config = dict(
    arch='convnext_v2',
    isotropic=False,
    activation='swiglu',
    conv_stem=False,
    kernel_size=7,
    loss='cross_entropy',
    beta2=0.99,
    eps=1e-08,
    one_sided=False,
)
Rows from block 5 of a small image classifier, named by matrix and row number. Rows with one number belong to one neuron. Each number is 128 + 24 x the weight over its row's rms, rounded and kept within 0 to 255. All counts start at 0. Numbers have three digits each.
After each neuron's rows are labels from the 100 images, of 14848, where the neuron reaches its largest size: "strongest on" is what is common among them; "patch colour" is the nearest of a few named colours to the mean colour under the peak. Only what is clearly more common there than usual is listed. The data: microscope photos of single blood and bone marrow cells. In brackets: how many of the 100, against the usual share in percent.
# gate: MLP gate (model.blocks.5.mlp.gate.weight, 192x96), inputs 0-95
# fc1: MLP up (model.blocks.5.mlp.fc1.weight, 192x96), inputs 0-95
# fc2: MLP down (model.blocks.5.mlp.fc2.weight, 96x192, transposed), outputs 0-95

gate.17:127137141128127189125141098095132168121133090105159172145141164160106123114114113139104125092131125108117123172119169166153170097097150120095134158087088163102131125094120145133151126121122141142118154088099161182130106150111096129125146087106143117151103135130125132129097109115157111136
fc1.17:130116126134148136156123095066095113120157084151150150143148172149105117090111136130084149074162139095118126174119123122152143111127157094101135122101104163097113112097131172100153128121145128145089119114134134140136123159114156127121151122160154075147135101127119116090085115119145126150
fc2.17:147150135142140129119073152112103138125139145142097137146140144100146127111108150137170131078159114128133094161132157102166116106121158138128108102132146128182100124153151128151096185161129128120116134129119125083119156148112136144124170131071114135105122117114195128085086097132129133105
strongest on: cell type: lymphocyte (42 vs 15.2)
patch colour: white (51 vs 21.6)

gate.59:110120092156132115151127088055158126116102119127139171142153123150163138137141145103118151080124118107117113121142111076112155148111119090119119157101153088110104106080091125155121068111111138134118110141132114099152109083149123163120128090160133153120137146115134154140108147098143125147
fc1.59:165125106146164125149154126173142110179081118120140137066090096131095191136157148133127105123144078105136107119091112084082151129119161135142126122125107096102128116143098117106076131155145120147155127113128144113122146129118097149107148109138096108115112147116128106113118125095144119099
fc2.59:134146093113159115112143083131172108092147113104066148095145165108144140122136127147115130156112099135129137134101112127109085146105129159117093149128154137108154136129116143138083097126099156098133153104168095112144134123110159078121109140108122140096109185113148077131098131143162141145
strongest on: cell type: artefact (29 vs 9.8)
patch colour: white (45 vs 21.6)

gate.106:156134150161174137107136160156109094113116124112110161161129154143150084131112068104178105125119126128146149119120132079137138113129115109104123127112088131140145117184142136158159142128146089157111096150093123109133168115093143111161103118093133099140105152119139075160143144133131153118
fc1.106:171126117149120137107127161175073087087090095121128161109119144159105077147116085109149114103119098134129139172132084095179161144121130140129121114106129117117141120188158153126129134120144115132098104145107129100152144139093138111111122114117117101147106125120131090136153171132158137115
fc2.106:102162080143096091153154159176131138110133102133126123138130093128100142135102171102159092110174104118104122158094139148105112115151170157078117102120140121143117136096106104107119106146165140158156143107104116113158163181132125115099135128101136095116148150142130146106102135134111120164
strongest on: smear: peripheral blood (81 vs 16.2); cell type: segmented neutrophil (43 vs 20)
patch colour: white (52 vs 21.6)

gate.110:134094169100134146162128140105186152073161096106098176100172129126121157140115153150103127117137114137122105111136102119129138160076105104140119140108097124148145105110130131109133154124118140112129085147148152111105150086144134108101136128142099119105125116147095102115168123153175164166
fc1.110:085099123127129136124134140124128132082145151136152119100114139122164149089154113141142157140101105098105122090122086138149132159120135178129120126168162100123143137107102108140168123092127163069122160104138123128134173131131118131166089131086124093137114129157165161117186150124106153136
fc2.110:138115126118141112135160163116121099144103138152074128165155108129144157107118176146098119187110140090098107110158125142122142119115166103164113092122118139114108128130132105120109101105081143141118130102143130152109116131170103147119116121074148134133155092094114170157139097143152163078
strongest on: smear: peripheral blood (65 vs 16.2)
patch colour: pink (53 vs 24.2)

gate.160:106163117103140140108136134171089115162084158140106135100147095124157145131159104148143120121118146132138094166116105137085143086130170118106144102088143149138139132172095156098141116147125139105113150123151134134177120151134146150144168098134108107132121116133127154144214131126140156141
fc1.160:109110159154155153148150152095132117128156133121116171139129167126144144187130170123086150142169095174147133069143108131122161178103121156138112122132131117146145135124156137150108131135121126135136090174124121134131148119125108122158113158110163125083158125148126149066080140129113140127
fc2.160:084089111082151136157082148148117133143127103172104131146121133125150111088112157151108109139137140124076099107146133157085141103085145134099116104171128152146075157113095137120118119125141126153105157106130087163112099132125149123131129109117156136071112105134132173140124116161122111127
strongest on: smear: peripheral blood (100 vs 16.2)
patch colour: pink (67 vs 24.2)

gate.143:120119115106125170065119138162145163123118175148157132166139129142130120107110107102131127096143155154146116194146120119099085138101129173124173150116118135139089147066139110151129094149141105145151137146166116113146138117111134146097110096108138108127138121110104159166122117140112169117
fc1.143:104109107124128160113082106123116158144149151143145102170162127140162121138101129097117129102137175140156126178164124126110119107147123178116129156102141133118059136094093104148142075184140085118136160125160122124161145116130129149105124105104150101148136156135145142156142128127109135146
fc2.143:090145136137116104090141167110140125125092139108078157138109122208128135094164118165105161112113165122117136123145119092138135134110130139128100147070147137140097075111115143114144117145109122134114138143120131103108075110140142128114094097141141124123147092139157101131110104094101142082
strongest on: smear: peripheral blood (98 vs 16.2)
patch colour: pink (49 vs 24.2); white (45 vs 21.6)

gate.141:139109134116101103119105144134090121129124188148138163150123149102148139079120159154141121127091135072141171142110109135138121171124098116139142088140133153108104146169099115130126146078111113149178160120129146109132155123131141155095116103151127127128125093107089122172187135147125152145
fc1.141:119060117141150136116075100108111129122084154171087170103143136119149131127132162164133111104094125100151165123114095134178172130128112117133138124150159116118145159128115106120143147092131146137134162175115132104108155135118100161119135121129113097123103107164134171116149094096117152118
fc2.141:119139155105132089123161121111072116192119145147099146150137123151130069116172117152101134160102147133129103083104128117147150117155116136161139113130122120155163122132114081101158135098150130152153089146142136142121159142135133172129100098117122167121087110140134092128158168113149138147
strongest on: cell type: artefact (28 vs 9.8)
patch colour: white (44 vs 21.6)

gate.35:125175114134138105133161136143116126113120118099144126169126107121046131129116148135069124103099123140143125115118101110117152131142097122160092124115130116128169125148107125145136148078124179092093152119065106124128147151103131094125151109170139090112135124139140142132138101097116152082
fc1.35:157124125149173076165102141126147140147111159133122141120127135093164101181091131132169109120188128099107137114110144124150104127134140164098158113151141105141106126090134152111118103144131150147125095143177148090136134126150090120163122163081129126125109122129110121159114110187127115138
fc2.35:137126175183130125099118167128156128129122141145099126112146157175133092125150125144147082113099141085070135151135117120125126114105127132112112091114127093116111109129145098131105167125133111140132112089162081097116078133098107106118115126141134155105152108110084178127129105148147162100
strongest on: cell type: artefact (29 vs 9.8)
patch colour: pink (51 vs 24.2)

gate.116:171164133094129166134137127139118075164127108153133111112099139131118107106132108143112155143104111099139131133079121155150189128114115119111127161105127060132139096143112104133143068108157124143140116150114089169126133179114082140120121101168121148127130152138111151110104138118116148153
fc1.116:161107111098132110112162133083109153123106121119166147175106125122139126111117121144118144138145119075126079108079107128151174164134116164165118098157133139140122133137148131128108091137110145169115121124143117146134094108170097098146145129181134102108113077115096136120088121167160124122
fc2.116:147070141118110145146118063162167161131120135119122139111132109140112091134160126127099116112129174157116134140126155135183152174112082132142117129168122122120146167124130152150128143100123177129090095090112130111132095139108119150127153171084119112132119124104119135135099111160136174134
strongest on: cell type: artefact (26 vs 9.8)
patch colour: white (50 vs 21.6)

gate.113:135170156130112113132189093134111078169106130129132115135168119094152129139118106119103151143159149164105101128148104107122170160121075134088115143124114121102137119112157123157170148132107132097124136124139143133114120098127146073145126117160158103126109183115121161153105149108140120172
fc1.113:175157156121089152142135122147180101174129153143146112106135135124150096138141152134121123140132132157185143076102101133120086141136132124137112109108108131088053159115130094143159130133112162129134109125136107100131097146161141106102134146166168115108137118119172139115111135116117115170
fc2.113:122098146116085138156114095169124122138127135161147085160121114103067153141069099155135157143139139116113136128135153128133121120137123141147185112115110151107143166135114132145114155120107126126130132082141140073141116134136114075096120141098140129104161160099080144116125120124069142133
strongest on: cell type: lymphocyte (43 vs 15.2)
patch colour: white (56 vs 21.6)

gate.55:143159103089120169163141127122091125101156168130126068124171084124106121129098104141126098105134135106160115119119130140133125133135129134126154123109124157157131157116087125119106199130180135124146150142089169127144137128152147146152168155091107111135146084105109126157137100133157139152
fc1.55:130117095118121125116098138170128081102134165150116122161178155137127135128106140162142156119104175084123076110133171172113094114091142126094104134127140125131101141161159136134122125150109100127099103129181123126139111143136135122100118117186127131161111103141132159130113107150157138076
fc2.55:121130160107158127122144101142183133150119118179077168143115153109100157105133112121121107120113111119112166110143167128147101141134120153104132132090145125173139154115134139156101093141126071132076154107135100093105136150134159146101137132113146092166156153106121097147113109150103139094
strongest on: smear: peripheral blood (88 vs 16.2)
patch colour: white (57 vs 21.6)

gate.33:164164119141174133158107108130124143142116149106134149154104110102095152114106162131153118089147087105133108159101085098100127121159127117118153089110178126135132145148124114140129079144125110111128108098123138137131104115146114096130181084133144144136155117141159145174082140182154116129
fc1.33:196122117156153113122140102137144084159140157110145147145082088127115142109113150175157101066113095104112131139107107088121130098165117103155188102134135116150114152114123128137149103147139110131135159146117143133129139105127143109157143080127104137107154122157129144145087155139157144138
fc2.33:117160120116129136114130060134179123107160162105173120097125145125117141168134128120126136135128106116096116131126127118141093097114110134112149154121135127126110149114123131190123094129083148109135184143092145110106127128161082130115091128136136135172101081113085153131077134137155136160
strongest on: cell type: artefact (29 vs 9.8)
patch colour: white (54 vs 21.6)