config = dict(
    dataset='microscope photos of single blood and bone marrow cells',
    image_size=64,
    activation='swiglu',
    conv_stem=False,
    kernel_size=7,
    loss='cross_entropy',
    init='torch_default',
    optimizer='soap',
    beta2=0.99,
    lr=0.0036,
    beta1=0.9,
    warmup_steps=600,
    weight_decay=0.1,
)
Rows from block 8 of a small image classifier, named by matrix and row number. Rows with one number belong to one neuron. Each number is 200 + 20 x the weight over its row's rms, rounded and kept within 0 to 999. All counts start at 0.
After each neuron's rows are labels from the 100 images, of 14848, where the neuron reaches its largest size: "place" is the part of the image that holds the peak; "top examples" is what is common among them. Only what is clearly more common there than usual is listed. The data: microscope photos of single blood and bone marrow cells.
# gate: MLP gate (model.blocks.8.mlp.gate.weight, 384x192), inputs 128-191
# fc1: MLP up (model.blocks.8.mlp.fc1.weight, 384x192), inputs 128-191
# fc2: MLP down (model.blocks.8.mlp.fc2.weight, 192x384, transposed), outputs 128-191

gate.43,180,195,206,217,191,185,234,184,212,212,196,226,208,199,231,184,159,209,212,196,230,176,206,204,215,212,191,196,193,232,202,162,210,218,200,193,215,221,212,209,258,142,190,231,221,204,201,180,208,213,186,201,179,208,200,221,193,234,187,251,182,172,189,229
fc1.43,241,199,174,197,241,210,179,226,174,188,192,159,206,209,197,205,224,208,226,210,162,205,210,202,198,233,217,183,236,190,180,213,198,208,201,206,183,204,202,199,181,237,222,190,176,209,223,231,178,204,188,180,215,207,200,205,230,169,190,120,222,228,208,197
fc2.43,218,182,195,210,207,198,211,202,203,163,176,209,232,189,165,203,213,191,217,184,217,204,192,201,204,181,200,223,182,226,215,242,205,205,231,179,207,221,211,194,219,204,207,187,228,180,181,184,207,213,172,208,216,191,202,203,226,201,179,196,176,171,210,170
place: top left; middle left
top examples: smear: peripheral blood; cell type: myeloblast

gate.135,179,203,163,152,204,209,229,211,222,206,207,219,182,202,216,225,166,215,202,181,214,199,222,222,167,237,209,181,185,182,182,182,208,198,216,211,197,200,196,234,166,157,230,214,207,198,164,215,214,212,206,207,201,233,208,242,195,173,211,152,202,194,184,236
fc1.135,196,208,198,198,203,193,227,206,201,210,198,223,159,213,217,226,194,185,188,194,187,204,192,232,179,176,183,185,176,181,230,156,191,184,223,188,216,229,183,212,219,143,204,218,200,207,182,209,197,200,208,234,173,239,189,212,215,170,205,185,176,199,177,204
fc2.135,208,197,174,213,200,223,208,195,206,179,203,205,202,198,210,207,205,203,229,206,219,180,172,212,201,192,205,162,208,196,177,174,171,198,198,226,174,186,181,195,183,216,242,237,214,193,198,225,203,195,159,192,195,193,172,200,178,222,206,195,203,202,227,235
place: middle left
top examples: cell type: artefact

gate.79,204,252,176,180,191,216,179,170,206,182,241,157,178,208,176,154,190,198,211,176,211,201,204,151,202,212,183,189,209,179,203,192,197,205,206,168,201,206,195,207,209,207,218,205,207,211,204,180,177,191,207,185,228,225,221,220,200,187,195,182,201,191,213,184
fc1.79,191,187,169,186,192,204,208,170,222,192,161,184,188,220,194,203,191,157,204,223,214,213,209,179,211,174,222,191,205,232,172,201,202,180,219,178,208,192,204,206,181,174,224,178,212,207,243,185,208,180,198,181,218,219,223,191,188,185,179,194,191,178,198,216
fc2.79,204,203,188,230,217,207,209,190,204,208,190,210,197,209,198,236,192,209,180,218,190,222,205,209,191,212,186,211,216,208,204,211,193,204,196,109,213,208,199,217,200,208,180,209,215,196,209,204,198,211,208,208,226,219,221,210,211,203,222,236,192,206,205,188
place: top left
top examples: cell type: artefact

gate.80,210,192,205,199,194,163,176,229,193,223,188,214,203,222,206,210,189,208,165,209,224,194,203,165,189,199,198,195,196,203,242,249,220,161,200,219,179,169,212,210,217,166,201,199,189,211,183,187,195,202,197,259,194,209,156,228,213,214,203,195,188,223,223,219
fc1.80,194,187,193,208,203,201,201,217,172,215,174,181,201,190,175,206,194,169,178,210,183,215,157,193,206,208,216,190,191,182,230,242,177,187,207,179,239,179,190,204,198,257,185,216,190,185,204,229,212,228,234,195,202,176,226,194,205,204,214,191,203,162,198,196
fc2.80,195,231,217,203,222,218,238,188,224,193,207,179,213,203,205,211,211,222,196,219,220,216,187,199,192,189,199,242,208,190,197,222,191,206,242,181,235,209,214,223,220,209,194,215,224,224,190,197,188,200,225,242,206,179,219,228,181,235,245,148,206,171,236,192
place: top left
top examples: smear: peripheral blood; cell type: segmented neutrophil

gate.374,224,195,188,228,204,231,193,235,200,193,225,231,220,221,153,174,186,210,178,177,194,182,214,208,203,225,209,179,239,185,193,229,213,189,192,211,194,224,202,222,191,212,202,206,216,231,196,205,191,165,204,156,174,223,218,214,197,171,191,209,220,170,187,197
fc1.374,194,200,217,200,208,204,196,163,195,188,205,201,190,212,202,193,182,237,210,213,212,149,171,211,193,223,221,212,202,211,203,198,153,219,206,211,211,229,232,221,231,194,173,229,206,189,237,221,195,243,209,219,223,169,186,193,185,219,202,191,198,204,207,216
fc2.374,210,202,191,168,243,219,189,205,166,188,209,204,215,226,202,211,194,235,182,177,203,172,175,165,178,201,181,196,166,204,217,200,194,237,199,219,168,169,210,213,180,204,219,189,188,223,187,188,210,204,237,199,161,184,194,208,195,201,208,182,212,202,209,165
place: centre
top examples: smear: peripheral blood; cell type: segmented neutrophil

gate.33,169,222,187,218,237,221,208,227,197,205,198,155,211,227,179,190,197,207,236,223,212,215,244,202,159,199,194,202,183,191,190,198,178,234,198,163,182,194,208,185,202,194,181,190,177,204,183,189,201,174,194,219,195,212,221,216,188,235,195,195,176,150,196,191
fc1.33,199,233,205,210,211,207,200,241,179,200,241,172,220,214,206,206,201,214,225,189,222,221,208,188,174,196,180,204,221,218,162,189,162,189,201,160,203,179,179,186,159,204,179,136,180,204,198,187,182,167,179,240,190,218,188,202,180,206,204,192,187,167,176,192
fc2.33,227,188,196,179,222,205,201,206,229,198,175,219,181,186,159,205,166,259,202,182,195,236,196,184,218,184,203,189,178,202,215,194,188,171,173,211,200,186,196,235,186,178,200,198,190,199,192,192,200,202,216,204,239,215,180,205,188,168,192,224,201,203,213,188
place: centre
top examples: smear: peripheral blood

gate.357,194,213,224,178,215,222,230,230,214,183,206,180,224,204,233,220,207,210,171,211,204,169,204,196,182,234,231,178,212,234,180,239,176,188,212,178,203,178,187,188,153,184,200,180,214,183,202,214,248,209,184,193,210,219,228,178,211,192,232,217,186,153,196,208
fc1.357,194,175,190,217,193,193,191,180,230,190,197,231,178,216,188,192,218,196,228,220,157,210,191,201,212,164,192,211,184,204,235,172,207,204,201,205,211,235,218,215,238,231,210,213,186,225,150,208,179,187,202,227,203,196,177,194,154,211,203,186,195,227,215,210
fc2.357,184,204,224,168,229,180,223,168,188,221,192,234,189,200,217,243,224,195,235,169,214,223,216,208,216,160,221,207,187,203,179,179,215,192,175,216,222,211,223,179,179,212,195,232,179,203,211,194,201,202,191,210,229,192,165,174,210,203,187,162,228,192,198,194
place: top centre
top examples: cell type: artefact

gate.277,215,186,167,159,219,202,218,187,168,190,229,154,188,198,227,224,229,208,207,215,190,176,207,188,204,161,219,169,192,190,204,170,191,232,218,234,223,213,207,224,185,155,172,206,199,183,201,195,197,170,195,186,226,197,215,170,179,185,202,174,224,186,215,208
fc1.277,181,203,223,222,199,203,213,191,202,190,158,206,194,196,189,177,166,213,191,183,202,245,185,223,210,251,164,217,221,198,204,166,196,219,192,174,194,210,208,187,182,266,208,190,180,227,184,238,207,198,205,179,192,194,222,216,230,280,192,176,210,207,221,194
fc2.277,217,176,226,201,206,194,176,192,178,204,217,215,168,227,217,225,200,164,206,192,200,178,213,178,204,186,170,174,183,197,190,189,209,186,176,176,185,231,187,181,198,197,223,192,174,181,217,201,184,215,222,201,183,196,194,202,267,186,192,204,188,180,220,189
place: top left
top examples: smear: peripheral blood; cell type: segmented neutrophil

gate.113,225,198,183,216,187,160,254,207,243,180,200,211,225,193,210,207,178,218,220,224,191,205,205,212,208,164,230,184,211,233,183,206,210,205,201,154,225,174,183,186,232,179,225,165,236,185,215,177,217,184,204,231,196,208,201,189,210,196,201,181,197,215,213,176
fc1.113,175,184,233,218,188,208,220,214,230,207,188,234,193,206,184,180,194,186,223,216,198,208,179,238,192,185,179,231,223,193,214,197,192,181,212,201,195,178,229,203,163,240,184,197,182,224,202,192,189,198,196,141,195,209,208,199,187,206,162,190,196,156,195,225
fc2.113,185,188,208,179,181,190,228,174,212,196,179,213,209,230,233,179,211,185,197,203,184,211,175,182,191,156,221,201,205,171,219,175,227,217,201,185,225,188,184,201,165,210,171,185,183,212,175,175,221,217,174,200,183,222,207,213,202,200,181,183,218,227,188,232
place: top centre
top examples: cell type: lymphocyte

gate.172,229,209,226,156,217,214,210,198,174,193,184,210,198,219,190,170,201,204,185,203,201,180,193,239,210,206,208,239,174,174,210,163,219,233,188,181,213,167,178,189,191,205,209,229,204,205,178,203,219,195,218,207,179,198,219,193,217,235,183,181,199,208,179,213
fc1.172,223,226,196,185,204,222,192,182,174,164,172,191,212,209,181,191,209,217,186,193,188,188,208,186,204,202,218,222,189,167,193,181,211,176,184,209,189,129,183,189,178,175,221,209,195,222,201,222,195,171,202,228,165,187,207,223,216,235,184,210,199,193,195,215
fc2.172,240,190,207,195,182,231,161,207,210,165,191,230,206,231,187,202,189,166,192,215,222,215,218,213,168,150,200,225,217,215,199,200,227,221,186,267,200,191,239,225,214,174,207,157,196,183,212,192,192,206,189,187,196,225,203,192,191,221,208,224,197,217,166,194
place: centre
top examples: smear: peripheral blood; cell type: segmented neutrophil

gate.28,171,193,203,219,207,202,187,189,186,161,211,184,212,198,238,235,216,150,202,213,178,197,178,178,217,235,221,199,195,205,214,199,204,245,192,238,235,208,227,209,213,209,219,192,236,193,204,205,205,204,203,179,214,189,240,200,184,168,185,173,197,166,188,254
fc1.28,193,216,230,195,170,197,260,216,215,217,178,251,201,192,189,156,192,232,187,175,186,210,216,194,190,162,189,200,180,155,181,204,217,207,192,205,171,190,175,203,169,194,196,227,176,222,176,202,198,171,210,199,192,198,175,182,213,196,179,202,218,218,210,173
fc2.28,223,228,224,215,173,166,227,205,154,204,201,193,179,165,206,217,189,152,227,219,223,184,203,206,186,203,217,186,209,213,228,218,227,190,190,243,178,206,194,171,210,220,226,168,190,174,227,242,215,201,173,209,176,188,192,208,211,195,182,183,230,199,184,247
place: centre
top examples: cell type: artefact

gate.340,192,199,200,198,213,173,226,232,212,244,189,209,204,212,250,162,196,176,223,216,146,214,200,199,166,194,201,225,177,208,180,167,206,208,174,168,213,214,184,221,175,181,209,183,218,181,244,256,187,200,187,170,180,201,195,210,212,221,204,198,231,196,214,174
fc1.340,212,185,206,165,201,218,149,188,203,161,179,217,201,196,181,223,182,204,195,186,233,212,235,208,221,196,204,180,222,158,180,188,198,250,201,222,188,195,184,203,213,200,182,192,206,226,190,182,237,198,197,229,203,233,199,211,213,172,201,213,170,189,185,196
fc2.340,208,200,222,190,230,194,223,136,225,194,211,197,204,196,212,211,189,214,205,146,197,173,188,234,200,220,202,196,196,192,177,219,152,159,198,198,229,193,187,190,174,170,162,163,211,202,212,207,203,211,224,158,238,184,216,192,231,229,174,151,171,203,191,181
place: centre
top examples: smear: peripheral blood; cell type: segmented neutrophil

gate.242,200,189,258,230,194,197,192,190,206,183,211,177,200,191,228,207,179,207,226,192,179,180,216,183,201,166,173,198,177,182,157,234,195,202,206,183,201,194,184,213,208,181,217,176,234,193,210,189,195,201,196,217,170,192,151,180,195,218,216,193,180,217,182,190
fc1.242,212,213,147,181,212,183,210,191,200,214,201,187,174,210,186,181,200,157,166,237,211,213,186,173,224,245,192,190,230,228,204,160,183,188,196,186,195,202,201,204,198,223,204,188,175,217,208,197,218,201,223,181,221,190,238,218,214,191,184,200,218,199,183,213
fc2.242,220,209,233,206,201,252,188,222,210,178,228,176,212,214,165,218,177,185,183,202,196,202,258,179,179,207,222,228,242,195,190,182,211,181,190,173,227,176,181,224,234,215,202,182,197,186,198,217,166,211,214,201,185,213,179,195,202,200,170,215,178,200,206,174
place: top centre
top examples: smear: peripheral blood; cell type: segmented neutrophil

gate.211,193,185,217,190,194,195,194,230,226,215,213,223,163,173,229,164,211,199,232,214,209,189,166,223,209,220,214,192,233,209,203,241,158,231,191,222,168,209,176,206,230,200,186,195,195,190,227,233,208,178,203,159,207,186,201,187,216,194,175,235,221,216,176,177
fc1.211,183,213,211,214,199,219,186,202,199,238,190,226,207,200,185,182,202,206,219,216,238,207,208,190,176,203,173,240,198,174,211,186,209,229,199,240,203,241,197,191,246,183,180,177,201,166,218,203,179,185,215,156,205,154,226,215,224,203,168,178,176,205,190,202
fc2.211,213,217,188,200,195,179,185,227,201,243,206,197,200,201,222,220,215,183,219,208,190,177,194,191,219,205,183,241,216,178,184,145,171,190,220,244,193,188,203,181,181,196,206,179,195,204,228,223,171,182,197,173,236,212,169,224,206,163,173,187,168,214,212,218
place: centre
top examples: smear: peripheral blood; cell type: lymphocyte